config.toml
encoder_arch = "vit"
dataset = "crops of objects in photos (Visual Genome)"
train_examples = 30875
horizontal_flip = true
method = "mae"
loss = "mse"
encoder_mlp_ratio = 4
encoder_positions = "learned"
muon_scale = "match_rms_adamw"
lr_schedule = "cosine"
final_lr_fraction = 0.01
warmup_steps = 300
weight_decay = 0.09
Rows from block 3 of the encoder, named by matrix and row number. Rows with one number belong to one neuron. Each number is 500 + 40 x the weight over its row's rms, rounded and kept within 0 to 999. All counts start at 0. Numbers have three digits each. After the name is the row's rms in percent of the matrix's.
# fc1: MLP up (encoder.blocks.3.mlp.fc1.weight, 768x192), inputs 128-191
# fc2: MLP down (encoder.blocks.3.mlp.fc2.weight, 192x768, transposed), outputs 128-191
fc1.40 112:540484534509520480534440522523389487499504509555488497534463450509515454516485509458564445468553507486517460537535555457529519469490486543528481494467528466550486596471502480553510488550480518
fc2.40 049:526541477599551493514484454476548407561446504497537478491457492535459453546484464425495472499488466520542446473511478480461528489443481514453533502545482457480553529423439534499522511524464541
fc1.41 159:553499570534502464519485504502392494492451476524540566448529420442479521467475519556552466502414560504543449516503477477512498527451503569525446458498511465559557545517493485463474554502490504
fc2.41 201:429566467565560575541439479542547566464541524480419545532491502539556483448471500517484555548433501461484546447533458530511511543538543522474492512511515521453537478542530500508426509422545489
fc1.44 019:508548538536486494497527502521447520504522523601538564486447519483477483505458523473496451448564548492557493478506496540488539571487462522528451506456428538422514517551427516507484567456536484
fc2.44 024:501496556460500504521457424503503525538496417506485479489491541530515531554472505540556475546451476495508416507440481517520488536522515485512549549600501437493522540453469405473554509530543479
fc1.45 027:459518504483505475500550476505470469474499470537476515470487450443446501515411526415511549553535525474426513511515471605462474470490452516462444504494464521566485502495483504524503511517503539
fc2.45 032:428419466467456472512502517439511477484520568433536526495541556521472512492505551454449472532504546437507529481492532513461459501430431479473475500492529550434512452487571616518521492554434501
fc1.46 015:553453511457511496419520534482479481577616509492565431470483491476493512487478477480487533466455500521467535560522547476407502452480524531551474493478522468511501581503542493525591437521521509
fc2.46 014:434541493573550521511457495536560543471408528448512534521488491542489485438533490520494454479503470499522452379486469506511492497456444507507461505501423515490491539545545498509502478510587559
fc1.47 195:451492463523453459521479481477455457522511491553502517484483495490514522561464567479482511477452517480576507550458534538539433503453599520515436502453474524533444549467468513426445510482509530
fc2.47 300:544521576534563447500448430433450476580478549496573536454546430450429474457536464474515482506516531448486530432520543470487525435526478532448517500492511439531544558479520443517470511476456564
fc1.48 128:551493486508468438502454426462441472561489509516528489485531511515473431508540539487476506447524507444459478516453500509510515496519547537519435588459500519526496537436488514486493483524412473
fc2.48 163:474513512535503509452508523525518507496455506472546467484514507494485579504523464440485532554438496487585521504501459516438435455533534459540525434568477474450470509495484558539510555508546543
fc1.49 185:490492518539471456534492505509490495512514516537450456483520486511466535560500522454435565475446517496555495572481464493518439516496592487545405448473464555523510517483447496437454505482506504
fc2.49 182:470473562506534531479447432461431494561466503506480528490508480511475497541494487493508434497468444558486544446488563449525520539424470514459562486505508434469512527448549493445493505451471506
fc1.50 109:560459567561491493556494504506462498432552503447504483548556538466496486542429520504500521427526438513512481602451498492502525540432562496481497548523533483516473547475456433466445520421454485
fc2.50 084:484511533484529499491575592527478450399452434524506440511519504530479544544495466527539462563447473534597469589515534505501448477459568541583482444538487480500486424499464461532508573546489432
fc1.53 038:458486541506526454503524517505554482481512447444513550492542465485422571513452526489536573526481523541497447577536468558572489495492533480533528456514490426514464499458450490454470490482543587
fc2.53 065:566419487526464544514531466533493466487484527514552577478527448513531472472529512546483435468465495568489498488498492505573510487479501588482517470520505482541546550507538524436522510516506430
fc1.54 039:437512525515513498500502500503498424501516536495436530466508474424423568549423519530524511521460564460533465584522464499550460517541542560509444507504465447521458521536454519444525493507492567
fc2.54 051:572521488521412529571520582460488458484441470484488499457533498499527493439526580486435465488432484441514471544440445486507490460466536548544449535480469529474500533451599514487508489559448492
fc1.55 096:505482473501475479529511411499528519576478496481474528456497465499492485558471568463454559457478577500504472545493478524549451510498508540511421566415486536567485577501516499470506473490535491
fc2.55 136:470515520499501416524560535512569508553494476451557549456541471433434560519426505527456502480462518513482431590463473540444488501431446442477480498526419455538455450559523456536559521480537507
fc1.56 061:438453495514498452525468470490482447521520484531484510481522483459466566498437555483541537527445542478547475571506508514500423497485557524514404480495459467523447486522460536453446479492508604
fc2.56 090:482519475496530462478531531490472492537457584450561511446484533544452537530522473424473532453487474536458460461472482498415505437503417414481590494506454504480501540488517565489495481531474520
fc1.57 033:526462529543449486544514460554550517530478512490422455471453484493531451486447485517442481483425512485517434573502560560513528541525558491484416474480492538482569500536507513487548509527469530
fc2.57 050:434545509484522477554417524436488467462546444495527497515488474484462493499550532540528495482561458479556526425496486510523486455464507468404539547540442499485525497492522512480463453458473483
fc1.58 075:468471492463445475517530489559442585522502500540558514493457486541492485527493465464456494485525560496543481541472519554493494483616494498489514564495524533483457518528528492500508437487449476
fc2.58 024:551540534498496498480428588509565529502498527494429539509615476548506428437525587446516551510573526437433559439491461505518504502518467565449500504514513495474420513514496527485499485503516462
fc1.59 074:504488489538467488508440525503388472526493447551528525450486461510500511493493523469496499502421519474588477533474503487501443506500534519559366453491473500486460553523464529466475548530526509
fc2.59 050:497551556515510469482548589460555492522470571580530532438492504481514578539525501483462467478497567475508419490511496551429471452522460490504566451601447464541429541458525457508463449516559541
fc1.60 065:441467438488518530524472532499596496524530487497495533500513501459511481570485508567477590428421452520542416542501469512508497494508561504546431488446428525494454547486515509519448509505520506
fc2.60 070:474545478388541472504465488469522564438561454523506509537560470406511550506486530478504500547537556440484519532482491582472551463478489546519483586455512412478475510607474481507548582461485524
fc1.61 137:509468472517504464555461472461391508541488524522598497501518480506485475527473557530544488481487361463529481527495483447533502532491603541535436472459503496493490541487522517485492491491477477
fc2.61 077:464444433471480464472519485527493453478371504474551485460382532523516512444497467491490573494521463455524521423515561448512465480510517416487486484527458489521519415464438497517497484570511498
fc1.62 014:549474470434449532520418516470499427540599455540542534477483526543481524555483561521480473544470546463506518525521483471435525544523539495532537535530521476496552519536496452505583460588517464
fc2.62 013:534495466473497500468512420502479435454443460507482520496489549457483630481602465488510581532502511520563515547496498546502430544483473452489491435413516417495568557471444465474457534494557514
fc1.63 127:475478513510520508550481489497437504511560528517480485478484490450468487547455586446498518462429513452506532587535497484544485483483596487543472491463458536509497516527479572486463440493475546
fc2.63 124:540498467506482520494496440542444515523457455496485455576480524552564392492550401523567479541511409529516506503475528439508594566539530536480514574479555536454560541457497479526510495529447483
fc1.64 048:467512441506493453538463477439507474555443496526506509476520517477438503482488538544505468552507561465551444449506434569492470514521524490505426550481479482501470497521511471514487428502496533
fc2.64 061:491484440541514544401461519520498476555449506564518430559464491508543511469527477524527480502533491470611540494522529524531494487499569489504505529470474491457483435545531465514443454530520546
fc1.66 017:524546542500494557543507544513497509512410507491500544448555527527488520446523458511502540482490480502499486432519514442533493538521524568524567472491545575512581594516556486479460495447487488
fc2.66 019:496459483463483483492519493439475457502560441497529482428499540447536447488521504533547521495457452555434532485565513506431561500501505553417531505501484461415568505463500552514474512509614455
fc1.67 043:515454491489430458490443465538436526568537552452542535480512520495471438559511536549529466493443513534478515500511509391527513495554541514566440520424574551500513543568494596479507522458432463
fc2.67 063:543446508460479488498476381545474482565453574513513524496471536552453415552437434492518435449443439543472525498562571534442535536486524477452560541525549478497535545481533480522542519473499491
fc1.68 014:561444420472515529509456499536502548526458566462515454505498484484521517495502499479446487481473554473567476535492500444557497562476440503547498519511480464459544544425516499479479547542597522
fc2.68 007:484552460508528441539404482515512555517459505471508528475482528488518545453530493446496464439459450509563466558479527505552443520460516519477494525492568464496520593459432478479427501516505575
fc1.69 107:547478543542485460526487470494440483507465514502596554492532424467455490502445562546495507463437493482561457575478473511527488517492553553535437426476474505529523503480501512493505512504505487
fc2.69 075:520457502566571445537487453508430459490524523498475525539458475549533462433493480481543460460526583552456442458512470465509522537452425544516551550468536426536561446472440461460533468524453505
fc1.70 225:454513499499443477594466447490451478574538534554526467495502536492466448549528493464530508490487443487527474500477524491482497512527543480504448543455523530495489551500476506531472420462452519
fc2.70 257:434450509564533557487529509505456432567500471522450494449545523527532530450463436458476453532443559516551574478591488529495430535529449439465513485531465492474516511453434532480462502482536549
fc1.71 128:448480471499442466558493491479507478560507504544494467486512525466494522559496559418478517470459497473537504546477496502540435511492589504522418504462474531529431511514468511481455474469499538
fc2.71 096:557451463531441557437503544535484453421485450466452563554422531499536443543481525523474485509476479542488480458493433466557473566451554485547562503489521529494553442443455518484460555494568496
fc1.72 111:521500513491461484476529542489454468527500477514470528439510472498520550538441567509482494422457536505564472539504453535507414495446533497567389411526446535539421499506465493477460493526543484
fc2.72 102:535535543614508464543491534470507499593519489548449493452482497514442449523504507503473506475490441479441484543480418492543543476492492430413450515522516485540583518530456475504494501448501458
fc1.73 287:487500495498465442545458485463422494539500495591534479499510498493450486527493530545548493483458410475524436544507531401505447504490588519549443479469471544522467529505473539496462492495456511
fc2.73 286:444567486430518522457538560503566492430542556477482446518495498531521556544497481460495571524487531453551546506467582555449470471476492445530496479520472560462424442554497483533522500506540490
fc1.74 107:455461455538541502523494552512504508521497438498538547455498521531503538528480531462527562451374554524584527559422520499482471499503568512589437533480487526556480554533487498446436490476526498
fc2.74 093:461496514534516458429493514469515528524486502495560531440532441533448550489540458442484537487492546472558544469555554506526465436544472463473470444562440481465449474485502519552485501535591540
fc1.75 103:528462559554488500533439438485379457505490543457567491501562505478505463456501558593532431475490416487474509512536517450546541534486539530517479479501546516414488460460557514529504508466459506
fc2.75 045:554553473540453446447528436545570560483523510529524485494450458520486469461498577469484593519539434461494600528541449470525516469576514462490471496446475507516456448467505464535474513549492527
fc1.78 067:512533519445428505509509534521451503450439496476544460490429481449519441523462487545535495485485562471540519497458519464485464473551556489486555510493562586523554522473515506485518478539473538
fc2.78 053:517491508435448478479520530515492481547497497472583494476473537474546465534530495482428454479535461519497518524420597577541539457481491439440497496505456447521456531506533449438521483556524525
fc1.79 028:482537464532479559501486496537480526434437486514562543489475476544595402498441475506548500510441501481532419480436430577505541519545476482512545483528447504496462563508474528462472491538485516
fc2.79 020:497562505487498486541499533499480494482534469502553489410526497518443548584461543547508564466528478501476516543533463449495493525484497517526439558497548488521553562470480514517500506376549487
fc1.80 021:485499444538485524444492560553480538577452466519502443573464490499439505489477507523490516508450448489473467522474550481531482506579504498488516582468493532478454453449494472467468501519489500
fc2.80 030:489549508511582498530559494467484506479537475507531528529472489473514513474503454532500469629467495522508518494534484517492500550504479492512458568529546489479540513506465463440554542502544414
fc1.82 022:480529509558498525462505493501463525537480480544515447447521535551483583452483456459468515489510543499583516522500538403492399473548507530515418437493441551550484521487430514440454448523525489
fc2.82 029:480520414534573473467500453602467500466507476555510538510498449554545448553399444482537504497554443587497538408504545541499494548533457571531567531478522493502471545423506470520471508513523545
fc1.83 115:536495472531492465489499537517422533566470486504562552457501420512482559500500509553507500480444519525533472544483478540499507495492470484550398439523460440521522502527514483511520464528558489
fc2.83 093:526501513422457484514474511484473446509477442486518508479548531564526464543547544478504518468507511546416501478438506527545515498547444538477556565443541488583509521494459557429548519498465461
fc1.84 011:459487470470515445471492552515525494535545418482534535487496538556517495542547460577498478412470470463497482491516469515535515553575528436597477471473446527432505514496540512466518522458501503
fc2.84 007:513498497508506457460468472513474515489426521408511503550458493469493515449503452457518508512511548555487477500544439517542525477419472510454502489550562570481515503437434584511456496508492486
fc1.85 216:451438443439443550595471467457540473513560497496576499479569510478485476521495504452457510477478427484552501523517462456514481526506576518505474458457452513460480519538480574465451497495465532
fc2.85 229:538488504554462484486540434535583574582468557491547542449483422443483480480496532475470505432565452447471532535512457527530534416513499474421490455564485466555524458475541456535538437485540490
fc1.87 019:482541488516526559460503491549553459414477418545466464478513478517491497520524485464475455548509495513494411590495473453406490520548558533480513461530519513533542539529498502574520495513514530
fc2.87 024:534492474545471488495542471475536455511452443613483467517473431536465466455539476458491524553605420483473465538438517439505560542454498476455538473541439550524477492519457462509502436529481512
fc1.89 029:534528497490502499528463541454371441506581496524523531480516489468520486517540549559451483512478495426553471514482433485494473494516558513509471479473487478559451523517531582458519517514491472
fc2.89 028:396490477517517503512550574505506463431632449509497507479488498519523538520502502487523539514430490503561471469547409473473449558486486478492496456526530470423543450545448564514490488507627525
fc1.90 138:483489481511552483529528507452409465500510544474550508512492457507523539487451524517533529467405429488583481617511488576522487531449565537504434448483465491479520510517472484520461497499501553
fc2.90 202:505500557474460478592516552443537510519517449581505469487532505436407527565532517550492469473562511456540474537457514541494560445476540469536515531451455565506446537511534453435576496462465496
fc1.91 029:544540567513421506522539513604393497464528492531480458466493509524511476540415519466499496531572440491515467575506525519501517450437487500465470455515504447531509540466483493463523533519516472
fc2.91 039:556449431500491464478489477547542514517485520506498441518467546519508474489499446431475488449572473498534472516493547475489521457492462573500508499534441505511452505508482487519481449549463572
fc1.92 012:542518484502568549535520508447530494450488470517530506580425426434475508469493521498495567512506456509495527523514509481494516480456476493531539518527509516512447464536504511486521540484485492
fc2.92 010:524483530422511501458473513512529533585535468491471461434549516560428530524480459487482443570472557453470517435486472490565480459532509489529527492469486436449550505542570445530555423491466421
fc1.93 300:451522523475520520507510504480498438483531484465431538471538455494453578498440518464573556464391546558565493491533450449481419495470488504527437430503499525569524525525436471501485498511513457
fc2.93 276:545401459503487440460526518499483449520494456444547528497465496517488460431508525529529437453489509583469489534458431455574530478474515500507517483487470454583542492490501533463571459584453488
fc1.94 034:608494574491463505500478469473438436473460528495494479464518567509503487531582453497472433463463471535542494571475529457450496482507548524504532442511507505476473508453558520505544432480432503
fc2.94 043:465479494445546522504509531499428506433494567437464487554482490554497485504522547478562477539475494446499533487541556466435541533474531434469523495460598483455510457517436465577463554455526527
fc1.95 017:525502530476540452515540512475487528493479557485452461484489472523517464543502466480480448537499503481486460485494515597540506472540519422442534513466442506466489481481503520525509431449621466
fc2.95 014:515554477498430471402450492498474567457533540479498541521596496504477581500538497513454512462564482462541606517484479484529556531433490536553525491524550526526484507519511458504465412521447566