{
  "model": "masked image model",
  "dataset": "crops of objects in photos (Visual Genome)",
  "method": "mae",
  "mask_ratio": 0.75,
  "encoder_norm_position": "pre",
  "encoder_activation": "squared_relu",
  "encoder_mlp_ratio": 4,
  "encoder_bias": "all",
  "encoder_patch_size": [6, 6],
  "init": "torch_default",
  "muon_scale": "match_rms_adamw",
  "momentum": 0.95,
  "adamw_lr_other_params": 0.0015,
  "final_lr_fraction": 0.01,
  "weight_decay": 0.09
}
Rows from block 2 of the encoder of a small masked image model, named by matrix and row number. Rows with one number belong to one neuron. Each number is 128 + 24 x the weight over its row's rms, rounded and kept within 0 to 255. All counts start at 0. After the name is the row's rms in percent of the matrix's.
After each neuron's rows are labels from the 100 images, of 14976, where the neuron reaches its highest value: "patch colour" is the nearest of a few named colours to the mean colour under the peak. Only what is clearly more common there than usual is listed. The data: crops of objects in photos (Visual Genome).
# fc1: MLP up (encoder.blocks.2.mlp.fc1.weight, 768x192), inputs 96-191
# fc2: MLP down (encoder.blocks.2.mlp.fc2.weight, 192x768, transposed), outputs 96-191

fc1.52 178 [107 137 120 142  97 148 150 136 134 137 123 119 110 133 143 139 104 100 140  90 118 124 145 134 122 117 123 106 163 124 117 174 124 116 109 155  90 155 118 178 145 176 136 107 102 142 110 137 191 123 129 128 124  76 128  97 134 132 113 138 144 149 119 113  76 137 115 121 160 124 139 125 118 150 151 140 159 116 132 173 130 124  81 113 124 165 131 157 148  83  94 141 135 136 175 153]
fc2.52 159 [154 129  94 142  87 144 121 134 100 151 102 109 116 164 165 158  98 151 128 181 108 137 133 118 144 113 131 115 166 127 139 106 113 125 115 157 117 115 123 161 110 171 117 176 111 152 110 156 117 126 119 104 155 177 123  99 146 152 154 195 149 134 191 141  83 136 119 106 161 115 118 144  77 128 127 164 120 126 160  86 124 144 166 138  81 114 161 129 144 111 155 170 133 129 114  74]
patch colour: pink

fc1.68 127 [ 95 104  76 130  93 121 190 121 138 128 108 112 115 115 111 120 118 155 108 107  97 152 134  89 117 102 175 117 121 126 135 131 125 130  85  81 135 149 129  84 106  83 170 125 122 122 149  94  74 156 112 106 130 106 121 138 157 128 105 128 137 155  99 130 117 123 123 119 120 127 161 122 127 123 109 140 101 129 117 135 156 152 131 125  87 110 173 149 160 188 151 130 150  94 137 157]
fc2.68 175 [175  95 124 139  98 157 116 133 101 102 106 137 155 119 152 140 159  95 152 108 157 125 119 175 147 151 113 113 141 112 120 149 132 147 141 109 162  79  94 103 151 117 121 131 152 115 109 125 136 102  73 151 182 122 114  98 134 119 113 123 146 115 112 132 144 154 145 122 120 104 105 152 126 136 145 156 147  99 185 102 136 144  80 136 141 105 175 124  95 120  95 136 139 147 131 131]
patch colour: black

fc1.640 146 [152  97 116  75 181 165 134 149 110 165 146  88 163 153 129 109 119 143 105 126 129 150 130 119 134 156  99 113 107 141 114 140 156  92 105 160 153 111 120 138  86 101  99 157 133 124 136 131 175 176 130 115 102 156  91 122 124 159 135 114  78 123 111 172 115 128 123 118  86 148 139  96 105 134 117 136 125 152  93 148 111 139 119 139 146 148  95 127 133 146 139  95 126  91 139 150]
fc2.640 176 [116 142  79 203 118 132 167  79 125 140 165 143 148 133  94 183 136 131 137 130 146 133 100 127 107 148 149 138  97  78 124 121 140 192 140 129 150 128  82 133 104 178 162 110 134  89 103  77 117 160 122 100 150 134 137 137  94 122 142 106 139 175 194 159 115 102 158  95 160  97 143 150 110 150 117 118 145 114 135 142 128 116 119 147 158 107 113 133 130 103 148 145 147 115 123 144]
patch colour: grey

fc1.223 168 [ 97 158  78 116 103 132 140 123 134 144 135 138 132 147 138 172 153 138 128 101 133 138 159 117 131 164 163 136 126  93 149 156 161 126 106 132 110 128 141 146 137 137  99  94 112  93  91 142 112 143 109 166  92 103 138 137  91 155 143 119 102  89 153 140 123 108 120 126 124 137 205 100 108 162 134 119 115 146 114 101 115 152 143 145 118 119 123  87 110 141 112 142 157 124  89 102]
fc2.223 193 [146 118  92 139 151 104 129 141 129 105 100 152 178 136  68 145 118 118 100 157 172 134 140  92 140 115 116 141 136 130 155  95 119 126 132 101 118 145 120 110 127 167 137 143 128 123 113 141  99 100 112  81 127 166 133 117 122 151 156 136  86 139 145 141 123 142  99 156 131 165 149  91 142 137 132 127 116 132 132 144 105 104 110 111 144 136 126 119 133 109 120 152 116 136 137 161]
patch colour: black

fc1.28 089 [107 153 156 142 107 137  97 156 127 104 132 121 114  95 110 127 109 102 101 135 150 178 105  53 133 166 122 135 128 131 140 154 126 121 135 159 146 131 120 113 105 102 111 137 130 135 152 136 125 125 130 135 132 138 151 133 130 159 165 170 145 109 126 113 114 149 117 124 139 186 101 153 151 170  90 122 147 102  72  79  83 143 134  93 132  89  94 139 119 133 121 152 123  95  74 112]
fc2.28 140 [141 150 121 142 140 117  97 122 121 149 121 157 129 158 120 149 122 158 111 142 107 121 153 109  82 131 151 108  90 125 114  94 120 156 116 111 109 132 118 121 153 144 149 165 131 133  81 139 106  81 143 126 122 109 138 102 144 130 108 121 118 116 136 110 118 123 115 128 122 125 121 106 116 128 114 129  71 129 113 158 151 106 118 146 121 177 126 109 143 112 143 156 116 145 158 111]
patch colour: grey

fc1.446 105 [120 145 142 145  96 139 114 135 170 169 119 110 142 142 176  93 161  77 136 141 119  88 109 133 144 136 104 140 127 112 146 115 123  92 149 115 144 130 147  95 165 156  93  95  99  73 128 178 136 126 193  92 119 153 136 142 126 178 137 128  97 117 157 113 109  76 124 145 138 102 117 126  93 124 122  95 124 141 111 170 130  91 122 121 142 107 119 152 108 123 129 103 140 150 153 112]
fc2.446 011 [181 124 134 138 120 120 151 129 103 165 115 154 118 111 120 119 155 125 101 141 144 144  97 114 144 104  82 138 112 173 122 147 121 170 114 129 111 198 118 115  89 155 149 140 138 148 109 137 146  70 107 125 142 102 131  76 135 142 148  87 146 141 131 161 136  99 106 135 176 106 142 125 150  82 117 100 129 168 121 134 147 161  71  91 100 137 106 117 129 126 115 155 126 103 106 113]
patch colour: brown

fc1.234 060 [108 135  75 127 166 117 131 127 115  79  85 141 114 106 113 137 108 116 145 127 176 139 120 134 149 132 139 166 135 120 135  85 154 175 135 152 125 106 108 133 172 142 107 158 146 144 144 162 131 155 130 134 159 131 128  81 138 163 137 132 101 121 105 122  97 134 130 171 107 147 117 133 146 119  83 141 107 114 129 116 135  91  60 139 151 172 119 133 139 127 133 105 117 131  88 143]
fc2.234 006 [120 108 136  90 128 149 113 146 142 155 112  99  85 150  85 133 112 112 144 115 165  85 144 131 144  75 168 137  98 157 152 142 137 133 119 135  99 153 105 114 103 157 131 118 111 135 166 121 129 129 145 128 136 144 145 108 126 136 127 111 127  97  80  98  97 138 105 145  60 135 104 128 130 154 164 111 159 173 169 148 188 134 118 131 169 124 125 139  86 102 131 128  82 179 113 109]
patch colour: black

fc1.7 160 [139 119  95 136  81 138 157 105 125 114 144 168 133 101 136 173 163 120 136 139 124 142 107  91 112 127 140 111 135 110 143 138 118 129 129 145 107 128 127 128 123 130 118  98 153 134 106 132  97  60  94 153 133 102 135 191 100 132 100 131 150 105 155 122 165 103 110 117 162 167 142  97 135 108 142  97 140 152 102 122 159  97 160 140 135 157 133 162 120 107 121 159 165 154 127 184]
fc2.7 182 [117 182 111 142  97 107 162 139 122 124 101 122 139 118 139 165 163 135  93 144 176 118 123 113 131 100 128 162 164 122 126  94 115 106 112 135 130 156 130 200  90 154 112 171 132 104  92 139 160 125 120 181 129  98 135 156 129 122 134 103 154 122 112 138 103 121 118 128 150 127 129  55 114 115 116 107  97 131 122 110  82 158 102  96 107 115 126 181 159 160 149 156  80 120 162 113]
patch colour: black

fc1.331 155 [ 89 123 128 141  93 127 173 138 146 133 143 114 134  57  79 122 118 123 149  97 148 131 133  93 124 103 114 138 104 187 154 198 172 126 167 112 120 172 117 121  84 123 112 105 129 155 120 119 109 132 146 103 128 112 120 108  93 128 127  89  87 160 103 108  83 110 145 127 182 135 151 147 125 151 165 136 111 133 112  95 133 124  97  92 121 129 138 135 105 129 127 141 141 130 114 133]
fc2.331 201 [167 139 124 126 121 143 117 153 139 127 141 134 139 144 182 147 119 126 116 128 120 110  96 132 155 158 153 117 158 114 120  91  99 148  80  90 127  94 144 125 155 125 122 173 126 140 134 129 128  96 131 118 109 141 133 131 161 116 151 141 111 120 108 129 183 155 147 140  91 154 108 139 130 105 117 130 145 109 162 154 125 102 163 117 126 127 145 101 143 156  96 105 113 121 140 149]
patch colour: grey

fc1.101 130 [158 150 108 171 118 114 125  99 135 159  91 132 136 126 145 108 107  92 165  92 171 106 124 129 181 132 137 149 145 158  93 151 156 117 129 125 125 136 113 110 112 129 121 132 163  99 131 107 141 126 151 105 128 109 146  92 172 107 128 113 160 146  77 144  76 142  96 102 120  86 148 127  89 126 170 148 158 158 133  87 135 175 132 123 111 101 142 105 133  72 117 123 120 139 116  96]
fc2.101 164 [140 127 147  94 182 132 163 150 114 118 142 168 132 134 103 127 145 135 100 143 101 142 105 133 102 146 142 112 138 124 127 102 129 134 147 153 116 141 132 132 137 105 136 133 135 131 147 129 115 162 134 107  93 132  85 125  70 113 132 138  99 144 146 101  96 115 120 136 142 127  85 134 134 129 126 118  99 130 138 148 128 115 176  56 131 169 122 122  94  96 157 140 130 137 118 194]
patch colour: grey

fc1.758 157 [104 134 122 126 149 119 133 124 149 140 138 124 141 101 153 136 130 148 130 132 137 125 167 114 141 115 136 122 134 119  96 118 121 111 189 109 108 129 149 116 160 160  81 124 127 129 150 138 118  93 128 111 138 129 126 104 145 151 183 142 142 106  85 134 116 119 160 131 141 135 133 179 104 113 143  88 159 147 107 110 117  92 139  78 117 101 119 135 144 143 171  99 119 168 133 115]
fc2.758 169 [129 147 118 142 109 167 119 155 163 105 145 137 101 167 120 118 150  93 139  96 155  98 145 129  98 111 163 112  89 165 127 146 163 163  69 162 114 108 121 147  89 117 160 115 110 145 135 127 124 117 137 106 163 101 116  81 134 123 122 109  93 129 142  97 171 133 141 149 102 125 106 128 104 168  92 129 132  93 141 158 121 190 129 138 131 156 142  86 108 108  88 134 140 121  90 147]
patch colour: grey

fc1.412 158 [110 102 142 144 131 168 112 136 109 144 142 125 142 103 113 169 128 140 137 120 135 147 132 109 116 158 108  72 116 124 164  87 177  88  92 135 127 154 152 128 143 130 118  80 104  97 102 138 130  77 110 143 149 139 148 158 126 173 100 113 125 129 131 146  93 149 173 154 178 168 132 153 181 123 147 103 156 152 117 139 162 128 167 120 114 129 156 100 116 117  73 176 142  96 129 153]
fc2.412 178 [140 111 146 133 117 109  84 127 153 149  62 189 121 142 118  93  81 115 100 106 121 157 110 134 151 106 112 129 139 118 105 127 118 125 119 141 148 125 102 173 124 170 109 144 106 158 154 126 144 102 159 140 142 134 136 135 117 103 148 141 146 142 138 186 131 141  88 127 105 137  93 130 103 129 129 116 121 128 140 122 109 113 106 123 140 141 134 112 151  94 189  88 135 141 137  75]
patch colour: black

fc1.698 150 [119 109 144 165 130 155 146 127  86  99 123  88 118 183 164 172 141 139 147 107 134 136 163 156 152 117 100 122 109 124 143 129  98 116 107 142 130 116 142  97 113 122  92 125 136 122 142 143 156 155 157 131 158 161 152  89 140 147 138 101 165 145 117 102  96 107 113 119 121 179 115  99 138 166 142 177 119 128 103  95 128 132 120 123  98 138 127 133 141 103 129 121  93 120 166  89]
fc2.698 180 [120 125 112 144 145  87 126 137 180 120 127 151 107  92 113  99 105 109 126 128 114 131 151  87 126 152 138 102 140 108 115 117 173 138 136 134 117 123 151 138 149 111 140 154 141 131 151 125 128 114 123 119 127 101 116 123 114 170 107 160 119  82 119 131 154 143 126 127 153 110 135 123 149 119 102  84 105 113 116 193 138 152 166 154 166 107 165 117 151 112 111 139 207 159 102 178]
patch colour: grey

fc1.196 155 [127 109 112 113 146 124 141  79 109 175  76 105 155 132 138  71 129 132 151 121 110 112 112 138 144 108 125 142 115 114 121 132 159 121 176 116  95 112 120 175 140 164 112 166  61 164 124 132 138 172 151  96 146 105 105 107 132 144 105 158  88 143 113 133 122 140 111 108 116 107 107  94  98 170 108 148 129 120 137 157 123 167 145 155 137 125 133 173 151 129 108 115 112 139 122 103]
fc2.196 175 [147 103 130 141 110 141 102 160 136 131 150 162 124 119 119 123 138 113  88 124 151 129 134 101  73 140 146  89 161 132  99 108 133 112 127 137 180 134 164 130 136 125 110 115 145 104 133 137  88 117 134 145 119 138 112 142 113 121 156  85 138  73 130 133 128 110 107 144 131 160 124 132 151  82 159  99 149 198 150 106 129  79  86 103 152 134 148 141 135 134 124 170 130 100 167 141]
patch colour: grey

fc1.54 131 [112 114 138 107 103  99 120  96 137 165 174 151 128 139 113 131 158 112 100 117 100 133 155 130  99 103 130 122  98 132 113 150 130 148  72 159 108 142 119 146 106 124 151 124 142 113 112 132 119 101 158 133 172 142 148  70 102 124 170 110 112 154 120 121 137 114 177 110  94 131  86 111 145  98 137 121 156  99 123 124 118 185 141 133 121 132 154 110  91 139 141 103 101 147 120 126]
fc2.54 183 [148  82 109 138  86 122 144 131 118  97 119 156  54 123 150 132 144 139 115 138 140 130 116 157 127 119 125 124 166 124 104 110 120 140 160 131 127 126 122 112 140 113 143  96 145 172 125 154  67 141 124  90 132 126 107 166 144 113 125  74 163 177 136  97 162 128 126 139 134 161 131 108 147 118 160 134 134 116 113 134 102 136 111 135 168 112 128 117 104 131 135 120 134 128 139  91]
patch colour: black

fc1.691 138 [123 100 117 194 127 138 133 122 131 152 143  85 129 159 173 147 105 144 132 120 131 132 138 114 140 132  87  98 142  86  77 137  93 114 123 124 105 161 103 124 152 132 101 105 136 145 161 132 140 123 123 137 166 109 116 132 144 132  99 130 111 110 113 141 106 142 104  84 184 126 118 147 160 108 136 127 127  99 106 139 140 160 141 149 169 121 136 113 146 134 107 117 103  89 141  95]
fc2.691 187 [137 153 134 114 129 100 139 132 129 107 135 150 141 120  92 127 153 137 113 131 136 136 129 120  76 107 173 119 144 162 169  90 158 144 115 143 142 105 105 129 133 142 134 158 111 151  87 126 126 156 145 116  68 152 125 153 101 154 121 114 102 107 111 142 122 119 130 164 115 131 144 117 104 157 120 133  99 131 172 108 133  96 167 116 104 117 106 135 126 124 135 147 146 148 120 165]
patch colour: grey

fc1.259 147 [137 153  80 168 126 164 121 127 119 137 145 125 106  90 102 139 113 125 101 125 146  95 119 131 130 109 123 129 122 135 105 135 107 162 156 100 126 164 115  90 129 116 119  77 142 151 138 112 134  78 127 142 131 159  88 134 125 162 105 167 139 149 106 157 117 152 152 105 144 129 101 120 131  83 140 139 143 106 125 126 139 151 187 178 129 152 135 127  63 161 112 102 124  72 115 123]
fc2.259 179 [114 113 159  96 123  57 148 126 121  91 105 115 144 115 133 107 152 135 149 141 149 110 123 125 126 142 146 107 149 144 145 146 144 127 140 105 127 142 115 163 154 154 114 120  99 153 112 175  60 147 165  71 125 137 135 104 149 118 117 101 142 118 117 106  88 145 132 186 129 104 198 150 124 147 131 138  83 112  83 115  88 120 103 110 106 101  88 136 123  94  93 114  97 146 146 149]
patch colour: grey

fc1.473 117 [149 146 133 101 110 144 116 123 126  96 157 140 115 130 161 118 128 159 147 123 135 144 166  87 150 116 105 122  89 154 127 106 124 107 135 128 115  85 144 102 157 103 112  82 131 133 176 130 164 174 149 168 117 137 167 115 125 158 116 121 131 132 126 165 114 141 133 141 167 136 149 140 115 110 108  98 132  90 117 133  93 131 143 125 135 151 159 133 104  97 160 134 132 122 145  94]
fc2.473 033 [160 132 113 164 125 146 121 103 132 143 147  72 124 103 122 130 148  95 112 101 127 128 131 116 116 104 132 126 166 145 118 115 132 112 116 139 137 148 121 127 117 161 104 188 143 187 141 122 133  89 147 145 116  89 146 125 136 131 101 153 150 129 132 102 156 112 153  84 149 108 113 125  90  98 115 125  78 164 124 130 141 129 153 126 176 124 167  88 125  97  96 157 119 143 150 112]
patch colour: pink